From a checkpoint of a small self-supervised audio encoder (BEST-RQ): 12.8M parameters, layers 6.
Rows from block 3, named by matrix and row number. Each number is 500 + 40 x the weight over its row's rms, rounded and kept within 0 to 999. All counts start at 0. Numbers have three digits each. After the name is the row's rms in percent of the matrix's.
# f: conv module depthwise width-15 conv (model.blocks.3.conv.f.weight, 256x1x15, trained with AdamW), a 15 kernel
f.0 124:526444559451482519503498536433521517537494425
f.1 099:494483472461485483491622432486495491478480502
f.2 111:472555492481424486574519469525441452505478491
f.3 097:495445434429522452518489499471433543531503504
f.4 086:558538454449521458515493571518514486483496577
f.5 088:517562418491518553427499515554495503538503508
f.6 096:522504530466501495484516541489492511563572599
f.7 105:406454568562522478487504478533497470480523508
f.8 068:539467484504515473474507557491463544548442585
f.9 082:489492542529529442519527453501510407454525548
f.10 103:457503462449461471436513543550533533540515557
f.11 104:432526504473503518508524470478499567515412557
f.12 118:502502494548435575473513453458490443450526484
f.13 091:459465491533554470507534477484462599499448508
f.14 093:597482459464536465529524464506483544467519450
f.15 098:546533504504590564519457473541549486466496493
f.16 093:500446600484475464528502542463473561478509488
f.17 098:437475541533567473463455541561491459474496513
f.18 091:469531490518498481425445532515524507601525492
f.19 088:546522534448430463453484479548563508500478539
f.20 098:494397453459525466471472474546480524546485497
f.21 075:494513482454548500521450521540480465431571552
f.22 082:530491492464519518559453480512560487432472574
f.23 109:490502489489513493526491565452462566499602496
f.24 082:493419457454543526530474449556523515469524538
f.25 128:552521461587594519488475534493511488489487499
f.26 083:487489405437433469498533501512492471538527471
f.27 092:501467515513532434533477527552500529606502501
f.28 090:545437558469494478523510482564487540503506579
f.29 077:500459408421462445519496475499509481537519490
f.30 073:507451569505483471478509589530495482567531522
f.31 085:484456509519530542490403584531492504531499489
f.32 078:523437500491542466516481523491492473407574519
f.33 108:490535530578566492589481484515482512491466530
f.34 112:525464475562442504560506501485429476434481501
f.35 084:473521477471536471467549502504491481428560581
f.36 095:494527470522524534553415418530526528524516508
f.37 089:492491490498510511496431589563546533537536530
f.38 116:523534420505598519489488507517467499516450462
f.39 104:448401473507456454538493457516489501537463513
f.40 087:470447538499575539514537500502573535549535502
f.41 104:548501562597540465537479473517523481541495484
f.42 094:493525487488482471560465502463398464488480441
f.43 095:415536522523486427501471487541454532525466537
f.44 074:487520467448475492460592534442504476452480535
f.45 104:534506581408483486517535448496478545485495483
f.46 081:561455459575479437518528511459502516489520446
f.47 087:507492491541494464515486449475465425402476501
f.48 098:547497542530557525511557460470472471457464432
f.49 104:408484484555530499563496468497521484514552550
f.50 103:573525514428488498523470454453472454464501449
f.51 098:527534568518514474476493512606501510466456466
f.52 103:547510478488490478409540507487499537475482590
f.53 115:517467523597479429467544520499477454503529516
f.54 092:493490502474489535484524467556547568590524536
f.55 066:484485487483480454452635506501495496498498499
f.56 111:535484491506485501528444533574503567584489512
f.57 106:476486560540506442461446556529436476484465512
f.58 110:573457455472526567453511556513483487506482450
f.59 077:502509506532475500487479625427499499488521493
f.60 088:503499478459462477532576403467509500472473530
f.61 093:508516490501515516565520496477514423401509457
f.62 088:460526503518547457511490560456514540494451585
f.63 088:551488487510485555482470526468538530438555426
f.64 066:436486554514515465468490515503535420482559449
f.65 117:510502511498491537481498450458478581466424561
f.66 076:430529497476488476440490552536491520583542512
f.67 105:488501544580538470510461549533412518502505498
f.68 086:521501481470538501502512545510580500609514488
f.69 099:505510501400488416514464458534530511467507489
f.70 084:495575488465505445554494512547433549473530502
f.71 107:490515484523498544422517569465495472438456544
f.72 102:476547474542447463459537580472472497454537502
f.73 107:441482514568517422519532502450436481479508488
f.74 122:511457586460451475458551545495486449518524507
f.75 091:486484495516554486551417438557540482483502537
f.76 122:538475509546557463465485549539459455528571487
f.77 120:452545563424564489500490481513529484444514526
f.78 096:515528446535521429486529521533550579457495512
f.79 067:515514505507505530557544414442454457466468477
f.80 098:490546508454475522434509449414474470470479466
f.81 128:512503518439496563453583444479483503456474484
f.82 089:536506533506442475432531467474441429466482490
f.83 102:479471553532471450435527502545470497587494512
f.84 085:486476499500479567479463407517524516534560544
f.85 125:507466507571538501539416452538503558508514514
f.86 096:525489440525562482546487480527554542509484580
f.87 100:481502438456451481452503548506486527507498598
f.88 092:507504508518517521536414406557530521518513512
f.89 101:473464579454446442443445525492485497495505512
f.90 139:481488479527539444510557458443474462473552439
f.91 091:522527547484499578562430494517530532505455534
f.92 105:498520465479493485464592553429482488459464524
f.93 103:514515517512488546525420402540531516535511491
f.94 104:459597444502479521465507528513442540501474532
f.95 091:526514521504534444508494474544509462396464546
f.96 100:505426583476548479523486508533458561530510504
f.97 112:413481555540507426495512532497487472508493559
f.98 124:471447464480434430485567479473526478500547485
f.99 071:517499495527510494492434608443490490513550476
f.100 104:434540493531512467531477530508504500408430504
f.101 080:575500542490436422506508521559528474519518509
f.102 102:496541467471449567423559548470491478503504507
f.103 148:589548525511562502578495480502524465516498478
f.104 114:507507515485594506555423552538488474518514504
f.105 134:562565531544561499549494518482484463561488471
f.106 084:491521538563477437497464525460459483579541484
f.107 128:493540488471466416481519514451452424472478522
f.108 079:546476441500544488465532489524477486520562410
f.109 087:423521487546560475447494533546462493483547465
f.110 084:458519508472473510548477468422423456503451507
f.111 158:476574569540521536550531539444488481480491473
f.112 077:475438567534457475527526467468501506569460459
f.113 091:540491490501472516534499500440536537570418454
f.114 100:428461597540473476538506497501470523456511492
f.115 092:462547541460535426531543464504465493560472476
f.116 114:508542455515522447502471566488507428496438546
f.117 113:477454583462516517456541475519509507523446565
f.118 095:483540448520459570506497416518538480464460478
f.119 068:571544433445485486518532493506492558519526555
f.120 089:501494479473480477454578590442468479476484497
f.121 106:462507544580497492447496565502499540570494481
f.122 119:479489509523532491527436532480535584573530467
f.123 102:503518486496495506480570465444562562481446553
f.124 107:502447557431468486511509504470495574435519473
f.125 080:493490519509519473479514441480604566493527543
f.126 086:491502520468434420501475560541512437460494496
f.127 084:501466452556480535488442476538563484567468519
f.128 093:511532488455517527481488461571600538522523511
f.129 088:492496480505514531485468614412511501508493491
f.130 113:517525526548470509426509549541455464550480444
f.131 079:495490481502504509492475592568558550540530535
f.132 096:484489559502543498494520546515569555557567505
f.133 094:472572554598538509522459523521477490484501504
f.134 111:486486526558501463474527517492432555523519411
f.135 100:570511484493424521481534525499486488438570537
f.136 081:521460552480449563448536472527525470450507551
f.137 120:471587515455476513533464471446464481455451483
f.138 100:521449517546473502539518492451528496412500570
f.139 073:498537519431605540483466511513514524451503505
f.140 088:489486515415523509479569458477438467465498455
f.141 120:497459550560419497547488559487558511497494508
f.142 103:420477516557515508535478498490481584511554469
f.143 091:508518450524478506462530433524499483409435491
f.144 123:490508506490552453570458494536511480429488571
f.145 115:478547537430468531552497456479502576498455496
f.146 113:505489515522529528548451389537534524519526516
f.147 107:501553482451519480517488526501564571584495518
f.148 125:526473501496377492492488498452545548503501475
f.149 093:588559543453489532541454505544512509500475468
f.150 111:536465412433430508482531510468510493539489510
f.151 107:480405422449453517519490508492486531511470524
f.152 085:511514514447464555507484510591495514583507527
f.153 097:511522524481601573525494538466514458526471517
f.154 116:501397510538517503494477539492439545535461530
f.155 104:491485480535488492532469395557540539547500520
f.156 066:520530515456470584557465432503534527473471505
f.157 140:454528559452447530461547540454461466522514470
f.158 104:474560529459473547474524458530564474515455557
f.159 101:452529559515455504496481543500449504532550418
f.160 097:536409430454450472528499517499516473526527477
f.161 062:478574537519464471447492579521464463475521531
f.162 101:543490453508476540486511509535559493582575499
f.163 101:453554503497478519435512554527528554574489524
f.164 092:501485515462474495476477471393491526550564530
f.165 123:477516513481512541494483528554582586451485496
f.166 083:470498560465531428522531523508475477408494478
f.167 100:444469463457444474473484547564536542519540526
f.168 111:527504493448501525508485434517506457395508455
f.169 116:519521485485510479481468620429506495505524527
f.170 083:459493513584529422546497471491443482500514463
f.171 102:419420472464435521496464522497509468531484514
f.172 108:612559523495540528492480523511502460458518504
f.173 091:503424549529469533488546478499499457588486516
f.174 083:474453532572528479426528524508432498460504478
f.175 083:539497487498507527528518361469505493505501490
f.176 063:486544497509466526474514549433534527465581549
f.177 101:495493463553466524440532448528515514549503416
f.178 112:483454527463523536550498488488388476465481512
f.179 132:462463476453491472514550424554454546469524483
f.180 094:526496483468479507575465494467500600555518511
f.181 107:417572510544455484499476526535503509551549499
f.182 122:491502551554570572483452514555470503484527476
f.183 107:465519544531508425466467558508441457538536508
f.184 097:467543497472480397455508493474517458564510481
f.185 077:529490476509510464439551591489521463447458505
f.186 103:518468493549486540550479549481433451462462553
f.187 124:565607499562523484480504499464465505506527490
f.188 100:502502505506511522539562579558548544545536526
f.189 107:466452520557477554538501521460422494475532452
f.190 119:534475473532514490561477509561551517553579503
f.191 122:467458557459467470477468594442481496494501506
f.192 091:527462511499484478439509606444476458493517485
f.193 134:560533574515572552482499515461546516468500486
f.194 100:558508399543503469480506558459516486481533510
f.195 087:525568465424525512449510543515513496473573495
f.196 144:449425492487475419531532490486465501567484507
f.197 087:500404473506590473493503477522536490539530481
f.198 104:446415436496509434545513490507503525465529482
f.199 074:529488568551484442463515560528447484467514456
f.200 066:484474457500559527421503531550560462452506502
f.201 077:427448594539476531474496517485504463537492493
f.202 104:524534435492516503464470501561509478601524518
f.203 108:469456467554558477474448547559447520496505531
f.204 100:530496482512501445489572474456502539488420440
f.205 082:535402499538529528500502426472515477468455504
f.206 098:518531543539577580527475479563482470501486505
f.207 085:529535475554564554566551441489489485486487486
f.208 092:503553477510606566511487518521438500495504507
f.209 113:512463536585545545568473455508543511479497496
f.210 095:519454535511485482526477517573539532576565481
f.211 106:472481537458538421575506435457487499498499495
f.212 108:505456539418453450534570466509523478488520482
f.213 108:468538457550543505471465534490511493598509547
f.214 126:512479558476472490460462462516418433503477454
f.215 102:513413526547531461470503554537537487536525549
f.216 073:504504496470491500543505407604478481470500503
f.217 120:419502511520470568542472478559541527491547512
f.218 084:540590521507549541466494480563517459500458478
f.219 068:475449470447461455450424535520527533526528523
f.220 120:481449484497577531487468465523535465555430476
f.221 123:504527544483489469482566485474471463576443555
f.222 104:566456516461512458541500474441442432495492494
f.223 086:541500509617554534458528514486478490531507497
f.224 097:501507520523535528432435589540522528531518500
f.225 102:393555514512542472559459505527505478487497504
f.226 109:508496469495496549460523483445507420412469498
f.227 117:542557574546503500533461548506433536477496497
f.228 130:538481557494409485504551507439466511536528475
f.229 106:508481440464414437502513539490443475533522499
f.230 104:537460560422524480553511436505556510509508500
f.231 104:557490529469435528543494498498508470427523572
f.232 078:494476462520502506539471514452537549496403559
f.233 097:526509493490513496529462544600566545484468532
f.234 066:521512502477479477569483398567482507524475518
f.235 127:477421455418422486499511492497479531517518498
f.236 103:490467522466549518545475456525589549541536499
f.237 131:485539550451573580526486514565491502495510501
f.238 092:532533460479437549496473496532443460426462504
f.239 091:503496499520485496461541574394527462521519480
f.240 076:491491490479492504531548417442570461525465538
f.241 091:541411532549498474484526499485488538493540423
f.242 095:467459470508533553501438554533532532546545450
f.243 095:460491528524530488508497523531593584526511545
f.244 125:518541409492568465525481494500495548490543450
f.245 074:547501504482590546488463497554539435486529493
f.246 083:518494496488493487487571410451576492479466512
f.247 101:553490511450452461501560497457476520566558477
f.248 075:503493479473497507463640512481489478475489496
f.249 098:467519549546405509468493515537488539489546550
f.250 096:512509508515516544471370551523513510510503511
f.251 103:468472466578518502512530486565522472576529534
f.252 078:400576518508466502477522475492493508490432494
f.253 081:495487495494484482455609580464468483487491492
f.254 063:552502446505505519483478537553464516509606500
f.255 074:505506516521511524520359478507518516519522519