A small self-supervised audio encoder (BEST-RQ), trained from scratch.
Model: 12.8M parameters, log mel input, arch conformer, norm rmsnorm, activation gelu_tanh, layers 6, width 256.
Data: trained on synthesized solo parts of chorales (CocoChorales), 52.1 epochs.
Rows from block 3, named by matrix and row number. Rows with one number belong to one neuron. Each number is 128 + 32 x the weight over its row's rms, rounded and kept within 0 to 255. All counts start at 0. After the name is the row's rms in percent of the matrix's.
# fc1: first MLP up (model.blocks.3.ff1.fc1.weight, 1536x256), inputs 172-255
# fc2: first MLP down (model.blocks.3.ff1.fc2.weight, 256x1536, transposed), outputs 172-255
fc1.68 589 [147 128 128 128 128 128 128 255 128 123 128   0 128 128 133 128 128 128 128 128 128 128 126 128 128 128 128 128 128 128 128 128 128 128 127 128 128 128  83 128 128 128 144 151 128 106 128 128 151 128 128 128 128 128 128 128 128 128 128 145 128 128 128 156 127 128 129 131 128 128 129 128 128 128 144 128 132 128 128 125 153 128 129 189]
fc2.68 184 [128 128 128 128 128 128 128 128 128 128 128 128 128 128 128 128 128 128 128 128 128 128 128 128 128 128 128 128 128 125 128 128 128 128 128 128 128 137 128 128 128 128 128 128 128 128 127 128 128 128 128 128 128 127 128 128 128 128 128 128 128 128 128 128 128 128 128 125 128 128 128 124 128 128 128 128 128  96 255 128 128 128 128 128]
fc1.355 680 [ 96 128 128 128 128 128 128 134 128   0 118 128 128 128 127 128 128 128 128 128 128 128 127 128 130 128 128 128 128 128 128 128 134 128 128 128 128 128 120 128 128 128 119 128 128 122 128 128 134 128 128 128 128 128 128 128 128 172 128 121 128 128 128 190 125 128 255 132 128 128 255 128 128 128 128 124 131 128 128 128 132 128 128 128]
fc2.355 832 [128 128 128 128 128 128 128 128 128 128 128 128 128 128 127 128 128 128 128 128 128 128 128 128 128 128 128 128 128 127 128 128 128 128 128 128 128 189 128 128 128 128 128 128 128 128 128 128 128 128 128 128 128 107 128 128 128 128 128 128 128 128 128 128 128 128 128 128 128 128 128 128 128 128 128 128 128 128 127 128 128 128 128 128]
fc1.404 707 [111 128 128 128 128 128 128 200 128 152 112 140 128 128 119 128 128 128 128 128 128 128 128 128 112 128 128 128 128 128 128 128 132 128 128 128 128 128 160 128 128 128  95 132 128 129 128 128 155 128 128 128 128 128 128 128 128 126 128 127 128 128 128 131 141 128 128 255 128 128 129 128 128 128 154 128 120 128 128 129 128 128 128 126]
fc2.404 214 [128 128 128 128 128 128 128 128 128 128 128 128 128 128 128 128 128 128 128 128 128 128 128 128 128 128 128 128 128 178 128 128 128 128 128 128 128 134 128 128 128 128 128 128 128 128 102 128 128 128 128 128 128 115 128 128 128 128 128 128 128 128 128 128 128 128 128 128 128 128 128 121 128 128 128 128 128   0 143 128 128 128 128 128]
fc1.476 542 [128 128 128 128 128 128 128 157 128 132 119   0 128 128 127 128 128 128 128 128 128 128 128 128 127 128 128 128 128 128 128 128 127 128 146 128 128 128   0 128 128 128 133 100 128   0 128 128 147 128 128 128 128 128 128 128 128 161 128 128 128 128 136 126  25 128 128  15 128 128  14 128 128 128  86 126 125 128 128 127 128 128 128 129]
fc2.476 616 [128 128 128 128 128 128 128 128 128 128 128 128 128 128 126 128 128 128 128 128 128 128 128 128 128 128 128 128 128 128 128 128 128 128 128 128 128 128 128 128 128 128 128 128 128 128 125 128 128 128 128 128 128 104 128 128 128 128 128 128 128 128 128 128 128 128 128 128 128 128 128 117 128 128 128 128 128 120  66 128 128 128 128 128]
fc1.479 775 [  0 128 128 128 128 128 128 129 128 133 132 128 128 128 174 128 128 128 128 128 128 128 126 128 255 128 128 128 128 128 128 128 128 128 129 128 128 128 127 128 128 128 128 127 128 122 128 128 129 128 128 128 128 128 128 128 128 154 128 116 128 128 128 197 113 128 128  92 128 128 255 128 128 128 126 129 129 128 128 128 128 128 128 129]
fc2.479 529 [128 128 128 128 128 128 128 128 128 128 128 128 128 128 126 128 128 128 128 128 128 128 128 128 128 128 128 128 128 129 128 128 128 128 128 128 128 255 128 128 128 128 128 128 128 128 134 128 128 128 128 128 128  43 128 128 128 128 128 128 128 128 128 128 128 128 128 129 128 128 128 130 128 128 128 128 128 128 126 128 128 128 128 128]
fc1.608 769 [124 128 128 128 128 128 128 128 128 174 127 128 128 128 132 128 128 128 128 128 128 128 110 128 212 128 128 128 128 128 128 128 132 128 128 128 128 128 133 128 128 128 135 255 128 173 128 128 128 128 128 128 128 128 128 128 128 103 128 116 128 128 127 128 128 128 129 237 128 128 123 128 128 128 119 128 145 128 128 129 128 128 128 128]
fc2.608 789 [128 128 128 128 128 128 128 128 128 128 128 128 128 128 109 128 128 128 128 128 128 128 128 128 128 128 128 128 128 128 128 128 128 128 128 128 128 128 128 128 128 128 128 128 128 128 129 128 128 128 128 128 128 125 128 128 128 128 128 128 128 128 128 128 128 128 128 128 128 128 128 127 128 128 128 128 128 126 138 128 128 128 128 128]
fc1.610 944 [129 128 128 128 128 128 128   0 128 125 128 134 128 128 172 128 128 128 128 128 128 128 130 128 129 128 128 128 128 128 128 128 128 128 127 128 128 128 151 128 128 128 123 139 128 129 128 128 128 128 128 128 128 128 128 128 128 128 128 134 128 128 128 145  60 128 128  26 128 128 127 128 128 128 140 128 133 128 128 129 128 128 128 128]
fc2.610 329 [128 128 128 128 128 128 128 128 128 128 128 128 128 128 102 128 128 128 128 128 128 128 128 128 128 128 128 128 128 135 128 128 128 128 128 128 128 147 128 128 128 128 128 128 128 128 127 128 128 128 128 128 128  92 128 128 128 128 128 128 128 128 128 128 128 128 128 127 128 128 128 126 128 128 128 128 128 123   0 128 128 128 128 128]
fc1.705 928 [131 128 128 128 128 128 128 196 128 113  97 215 128 128 128 128 128 128 128 128 128 128 129 128 139 128 128 128 128 128 128 128 130 128 128 128 128 128 130 128 128 128 136 137 128  60 128 128 137 128 128 128 128 128 128 128 128 121 128 129 128 128 128 108 127 128 128 199 128 128 125 128 128 128 127 128 125 128 128  95 133 128 128 129]
fc2.705 824 [128 128 128 128 128 128 128 128 128 128 128 128 128 128 137 128 128 128 128 128 128 128 128 128 128 128 128 128 128 255 128 128 128 128 128 128 128 127 128 128 128 128 128 128 128 128 128 128 128 128 128 128 128 116 128 128 128 128 128 128 128 128 128 128 128 128 128 128 128 128 128 130 128 128 128 128 128 255 135 128 128 128 128 128]
fc1.899 616 [132 128 128 128 128 128 128 118 128 131 124 104 128 128 129 128 128 129 128 128 128 128  70 128 128 128 128 128 128 128 128 128 135 128 204 128 128 128   0 128 128 128 128 131 128 182 128 128 129 128 128 128 128 128 128 128 128 155 128 239 128 128 128 182 128 128 127 174 128 128 125 128 128 128 132 127 128 128 128 133 165 128 128 126]
fc2.899 933 [128 128 128 128 128 128 128 128 128 128 128 128 128 128 126 128 128 128 128 128 128 128 128 128 128 128 128 128 128 103 128 128 128 128 128 128 128 128 128 128 128 128 128 128 128 128 128 128 128 128 128 128 128 127 128 128 128 128 128 128 128 128 128 128 128 128 128 130 128 128 128 112 128 128 128 128 128 126 128 128 128 128 128 128]
fc1.928 838 [ 89 128 128 128 128 128 128 129 128 123 130 125 128 128 222 128 128 129 128 128 128 128 129 128 128 128 128 128 128 128 128 128 129 128 128 128 128 128 128 128 128 128 128  98 128  51 128 128 129 128 128 128 128 128 128 128 128 130 128 132 128 128 128 127 128 128 129   0 128 128 122 128 128 128 124 128  97 128 128 131 130 128 128 104]
fc2.928 413 [128 128 128 128 128 128 128 128 128 128 128 128 128 128 127 128 128 128 128 128 128 128 128 128 128 128 128 128 128 128 128 128 128 128 128 128 128 159 128 128 128 128 128 128 128 128  33 128 128 128 128 128 128  76 128 128 128 128 128 128 128 128 128 128 128 128 128 130 128 128 128 255 128 128 128 128 128   0 140 128 128 128 128 128]
fc1.1033 668 [247 128 128 128 128 128 128 128 128 170 116 255 128 128 131 128 128 128 128 128 128 128 115 128 128 128 128 128 128 128 128 128 128 128 126 128 128 128 126 128 128 128 130  56 128 118 128 128 128 128 128 128 128 128 128 128 128  92 128 129 128 128 128 128 207 128 128 133 128 128  89 128 128 128 129 128 128 128 128 129 128 128 128 127]
fc2.1033 354 [128 128 128 128 128 128 128 128 128 128 128 128 128 128 126 128 128 128 128 128 128 128 128 128 128 128 128 128 128 143 128 128 128 128 128 128 128 179 128 128 128 128 128 128 128 128   0 128 128 128 128 128 128 255 128 128 128 128 128 128 128 128 128 128 128 128 128 126 128 128 128 255 128 128 128 128 128 100 146 128 128 128 128 128]
fc1.1046 531 [128 128 128 128 128 128 128 128 128 113  99 128 128 128 114 128 128 128 128 128 128 128 130 128 101 128 128 128 128 128 128 128 127 128 122 128 128 128  90 128 128 128 135 127 128 128 128 128 128 128 128 128 128 128 128 128 128 129 128 125 128 128  23 129 134 128 128 127 128 128 129 128 128 128 127 143 146 128 128 127 123 128 128 128]
fc2.1046 906 [128 128 128 128 128 128 128 128 128 128 128 128 128 128 128 128 128 128 128 128 128 128 128 128 128 128 128 128 128 128 128 128 128 128 128 128 128 126 128 128 128 128 128 128 128 128 128 128 128 128 128 128 128 128 128 128 128 128 128 128 128 128 128 128 128 128 128 128 128 128 128 128 128 128 128 128 128 128 128 128 128 128 128 128]
fc1.1058 565 [ 86 128 128 128 128 128 128 124 128 175 128 100 128 128 123 128 128 128 128 128 128 128 126 128 127 128 128 128 128 128 128 128 128 128 127 128 128 128 128 128 128 128 129 130 128 130 128 128 128 128 128 128 128 128 128 128 128 128 128   0 128 128 128 127 130 128 127 128 128 128 131 128 128 128 129 128   0 128 128 127 255 128 128 127]
fc2.1058 538 [128 128 128 128 128 128 128 128 128 128 128 128 128 128 128 128 128 128 128 128 128 128 128 128 128 128 128 128 128 126 128 128 128 128 128 128 128 128 128 128 128 128 128 128 128 128 128 128 128 128 128 128 128 126 128 128 128 128 128 128 128 128 128 128 128 128 128 123 128 128 128 129 128 128 128 128 128 134 129 128 128 128 128 128]
fc1.1159 566 [118 128 128 128 128 128 128 129 128 255 101 120 128 128 173 128 128 128 128 128 128 128 127 128 255 128 128 128 128 128 128 128 128 128 128 128 128 128 130 128 128 128 129 129 128   0 128 128 126 128 128 128 128 128 128 128 128 127 128 220 128 128 128 127 120 128 127   0 128 128 129 128 128 128 126 128 127 128 128 128 129 128 129 178]
fc2.1159 425 [128 128 128 128 128 128 128 128 128 128 128 128 128 128 130 128 128 128 128 128 128 128 128 128 128 128 128 128 128 129 128 128 128 128 128 128 128 145 128 128 128 128 128 128 128 128 127 128 128 128 128 128 128 128 128 128 128 128 128 128 128 128 128 128 128 128 128 128 128 128 128 233 128 128 128 128 128 127 128 128 128 128 128 128]
fc1.1229 784 [255 128 128 128 128 128 128 128 128 141 143 128 128 128 157 128 128 128 128 128 128 128 128 128 128 128 128 128 128 128 128 128 128 128 129 128 128 128 130 128 128 128 152 188 128 127 128 128 129 128 128 128 128 128 128 128 128 255 128 120 128 128 128 139 131 128 129 130 128 128 255 128 128 128  96 255 129 128 128 100 126 128 128 137]
fc2.1229 626 [128 128 128 128 128 128 128 128 128 128 128 128 128 128 127 128 128 128 128 128 128 128 128 128 128 128 128 128 128 127 128 128 128 128 128 128 128 133 128 128 128 128 128 128 128 128 128 128 128 128 128 128 128 125 128 128 128 128 128 128 128 128 128 128 128 128 128 128 128 128 128 129 128 128 128 128 128 126 122 128 128 128 128 128]
fc1.1279 823 [117 128 128 128 128 128 128 162 128 139 126 128 128 128 129 128 128 128 128 128 128 128 129 128 126 128 128 128 128 128 128 128 128 128 128 128 128 128 155 128 128 128 124 139 128 154 128 128 133 128 128 128 128 128 128 128 128 128 128 119 128 128 128 133  44 128 128 129 128 128 121 128 128 128 128 128  84 128 128 122 121 128 128 128]
fc2.1279 501 [128 128 128 128 128 128 128 128 128 128 128 128 128 128 128 128 128 128 128 128 128 128 128 128 128 128 128 128 128 132 128 128 128 128 128 128 128 128 128 128 128 128 128 128 128 128 113 128 128 128 128 128 128 176 128 128 128 128 128 128 128 128 128 128 128 128 128 130 128 128 128 128 128 128 128 128 128 128 255 128 128 128 128 128]
fc1.1300 681 [ 68 128 128 128 128 128 128 110 128 128 126 127 128 128 127 128 128 128 128 128 128 128 133 128 168 128 128 128 128 128 128 128 128 128 128 128 128 128 133 128 128 128 128 255 128 125 128 128 127 128 128 128 128 128 128 128 128 122 128 128 128 128 127 128  71 128 128 126 128 128 125 128 128 128 131 138 138 128 128 128 128 128 128 131]
fc2.1300 396 [128 128 128 128 128 128 128 128 128 128 128 128 128 128 128 128 128 128 128 128 128 128 128 128 128 128 128 128 128 117 128 128 128 128 128 128 128 130 128 128 128 128 128 128 128 128 128 128 128 128 128 128 128  34 128 128 128 128 128 128 128 128 128 128 128 128 128 128 128 128 128 128 128 128 128 128 128 122 255 128 128 128 128 128]
fc1.1323 926 [119 128 128 128 128 128 128 124 128 187 122 130 128 128 255 128 128 128 128 128 128 128 128 128 118 128 128 128 128 128 128 128 128 128 120 128 128 128 114 128 128 128 128   0 128 128 128 128 128 128 128 128 128 128 128 128 128 128 128   0 128 128 128 121  91 128 129 137 128 128 239 128 128 128 127 129 130 128 128 128 130 128 128 117]
fc2.1323 755 [128 128 128 128 128 128 128 128 128 128 128 128 128 128 255 128 128 128 128 128 128 128 128 128 128 128 128 128 128 128 128 128 128 128 128 128 128 142 128 128 128 128 128 128 128 128 128 128 128 128 128 128 128 122 128 128 128 128 128 128 128 128 128 128 128 128 128 128 128 128 128 125 128 128 128 128 128 127 138 128 128 128 128 128]
fc1.1380 088 [128 128 128 128 128 128 128 128 128 128 128 128 128 128 128 128 128 128 128 128 128 128 128 128 128 128 128 128 128 128 128 128 128 128 128 128 128 128 128 128 128 128 128 128 128 128 128 128 128 128 128 128 128 128 128 128 128 128 128 128 128 128 128 128 128 128 128 128 128 128 128 128 128 128 128 128 128 128 128 128 128 128 128 128]
fc2.1380 005 [129 128 127 128 128 127 129 128 127 127 128 128 127 128  58 128 128 128 128 128 128 127 128 129 129 127 128 127 128  92 129 128 129 128 129 128 127 137 128 128 128 129 128 128 127 129 111 128 128 128 129 127 128  68 128 128 128 129 129 127 128 127 128 128 127 127 127  99 129 128 128 129 127 128 128 128 128   0 142 127 128 128 128 128]
fc1.1404 802 [125 128 128 128 128 128 128 133 128 221 128  83 128 128 137 128 128 128 128 128 128 128 129 128 134 128 128 128 128 128 128 128 128 128 127 128 128 128 129 128 128 128 127 195 128 127 128 128 128 128 128 128 128 128 128 128 128 125 128 243 128 128 128 128 128 128 124   0 128 128 148 128 128 128 130 128 146 128 128 126 139 128 128 128]
fc2.1404 656 [128 128 128 128 128 128 128 128 128 128 128 128 128 128 127 128 128 128 128 128 128 128 128 128 128 128 128 128 128 128 128 128 128 128 128 128 128   0 128 128 128 128 128 128 128 128 133 128 128 128 128 128 128 120 128 128 128 128 128 128 128 128 128 128 128 128 128 127 128 128 128 132 128 128 128 128 128 113 255 128 128 128 128 128]
fc1.1409 851 [152 128 128 128 128 128 128 118 128  99 129 103 128 128 131 128 128 128 128 128 128 128 122 128 125 128 128 128 128 128 128 128 120 128 166 128 128 128 127 128 128 128 128 140 128 143 128 128 122 128 128 128 128 128 128 128 128 128 128 129 128 128 129 128 129 128 128   0 128 128 117 128 128 128 128 128 135 128 128 128 112 128 128 128]
fc2.1409 360 [128 128 128 128 128 128 128 128 128 128 128 128 128 128 133 128 128 128 128 128 128 128 128 128 128 128 128 128 128 136 128 128 128 128 128 128 128 129 128 128 128 128 128 128 128 128 111 128 128 128 128 128 128  56 128 128 128 128 128 128 128 128 128 128 128 128 128 131 128 128 128 125 128 128 128 128 128 125 255 128 128 128 128 128]
fc1.1497 632 [132 128 128 128 128 128 128 124 128 109 110  89 128 128 132 128 128 128 128 128 128 128 141 128   0 128 128 128 128 128 128 128 129 128 128 128 128 128 121 128 128 128 130 126 128  82 128 128 128 128 128 128 128 128 128 128 128 135 128 185 128 128 130 126 129 128 128 125 128 128 160 128 128 128 124 128 110 128 128 130 143 128 128 128]
fc2.1497 269 [128 128 128 128 128 128 128 128 128 128 128 128 128 128 128 128 128 128 128 128 128 128 128 128 128 128 128 128 128 131 128 128 128 128 128 128 128 126 128 128 128 128 128 128 128 128 131 128 128 128 128 128 128 154 128 128 128 128 128 128 128 128 128 128 128 128 128 109 128 128 128 166 128 128 128 128 128 255 144 128 128 128 128 128]
fc1.1528 550 [ 78 128 128 128 128 128 128 132 128 206 129 134 128 128  58 128 127 128 128 128 128 128 129 128 125 128 128 128 128 128 128 128 129 128 125 128 128 128  51 128 128 128 129 137 128  73 128 128 128 128 128 128 128 128 128 128 128  97 128 131 128 128 126 122 128 128 128 154 128 128 191 128 128 128 124 128 140 128 128 128 128 128 128 124]
fc2.1528 476 [128 128 128 128 128 128 128 128 128 128 128 128 128 128 129 128 128 128 128 128 128 128 128 128 128 128 128 128 128 132 128 128 128 128 128 128 128 128 128 128 128 128 128 128 128 128 142 128 128 128 128 128 128 128 128 128 128 128 128 128 128 128 128 128 128 128 128 128 128 128 128 140 128 128 128 128 128 255 133 128 128 128 128 128]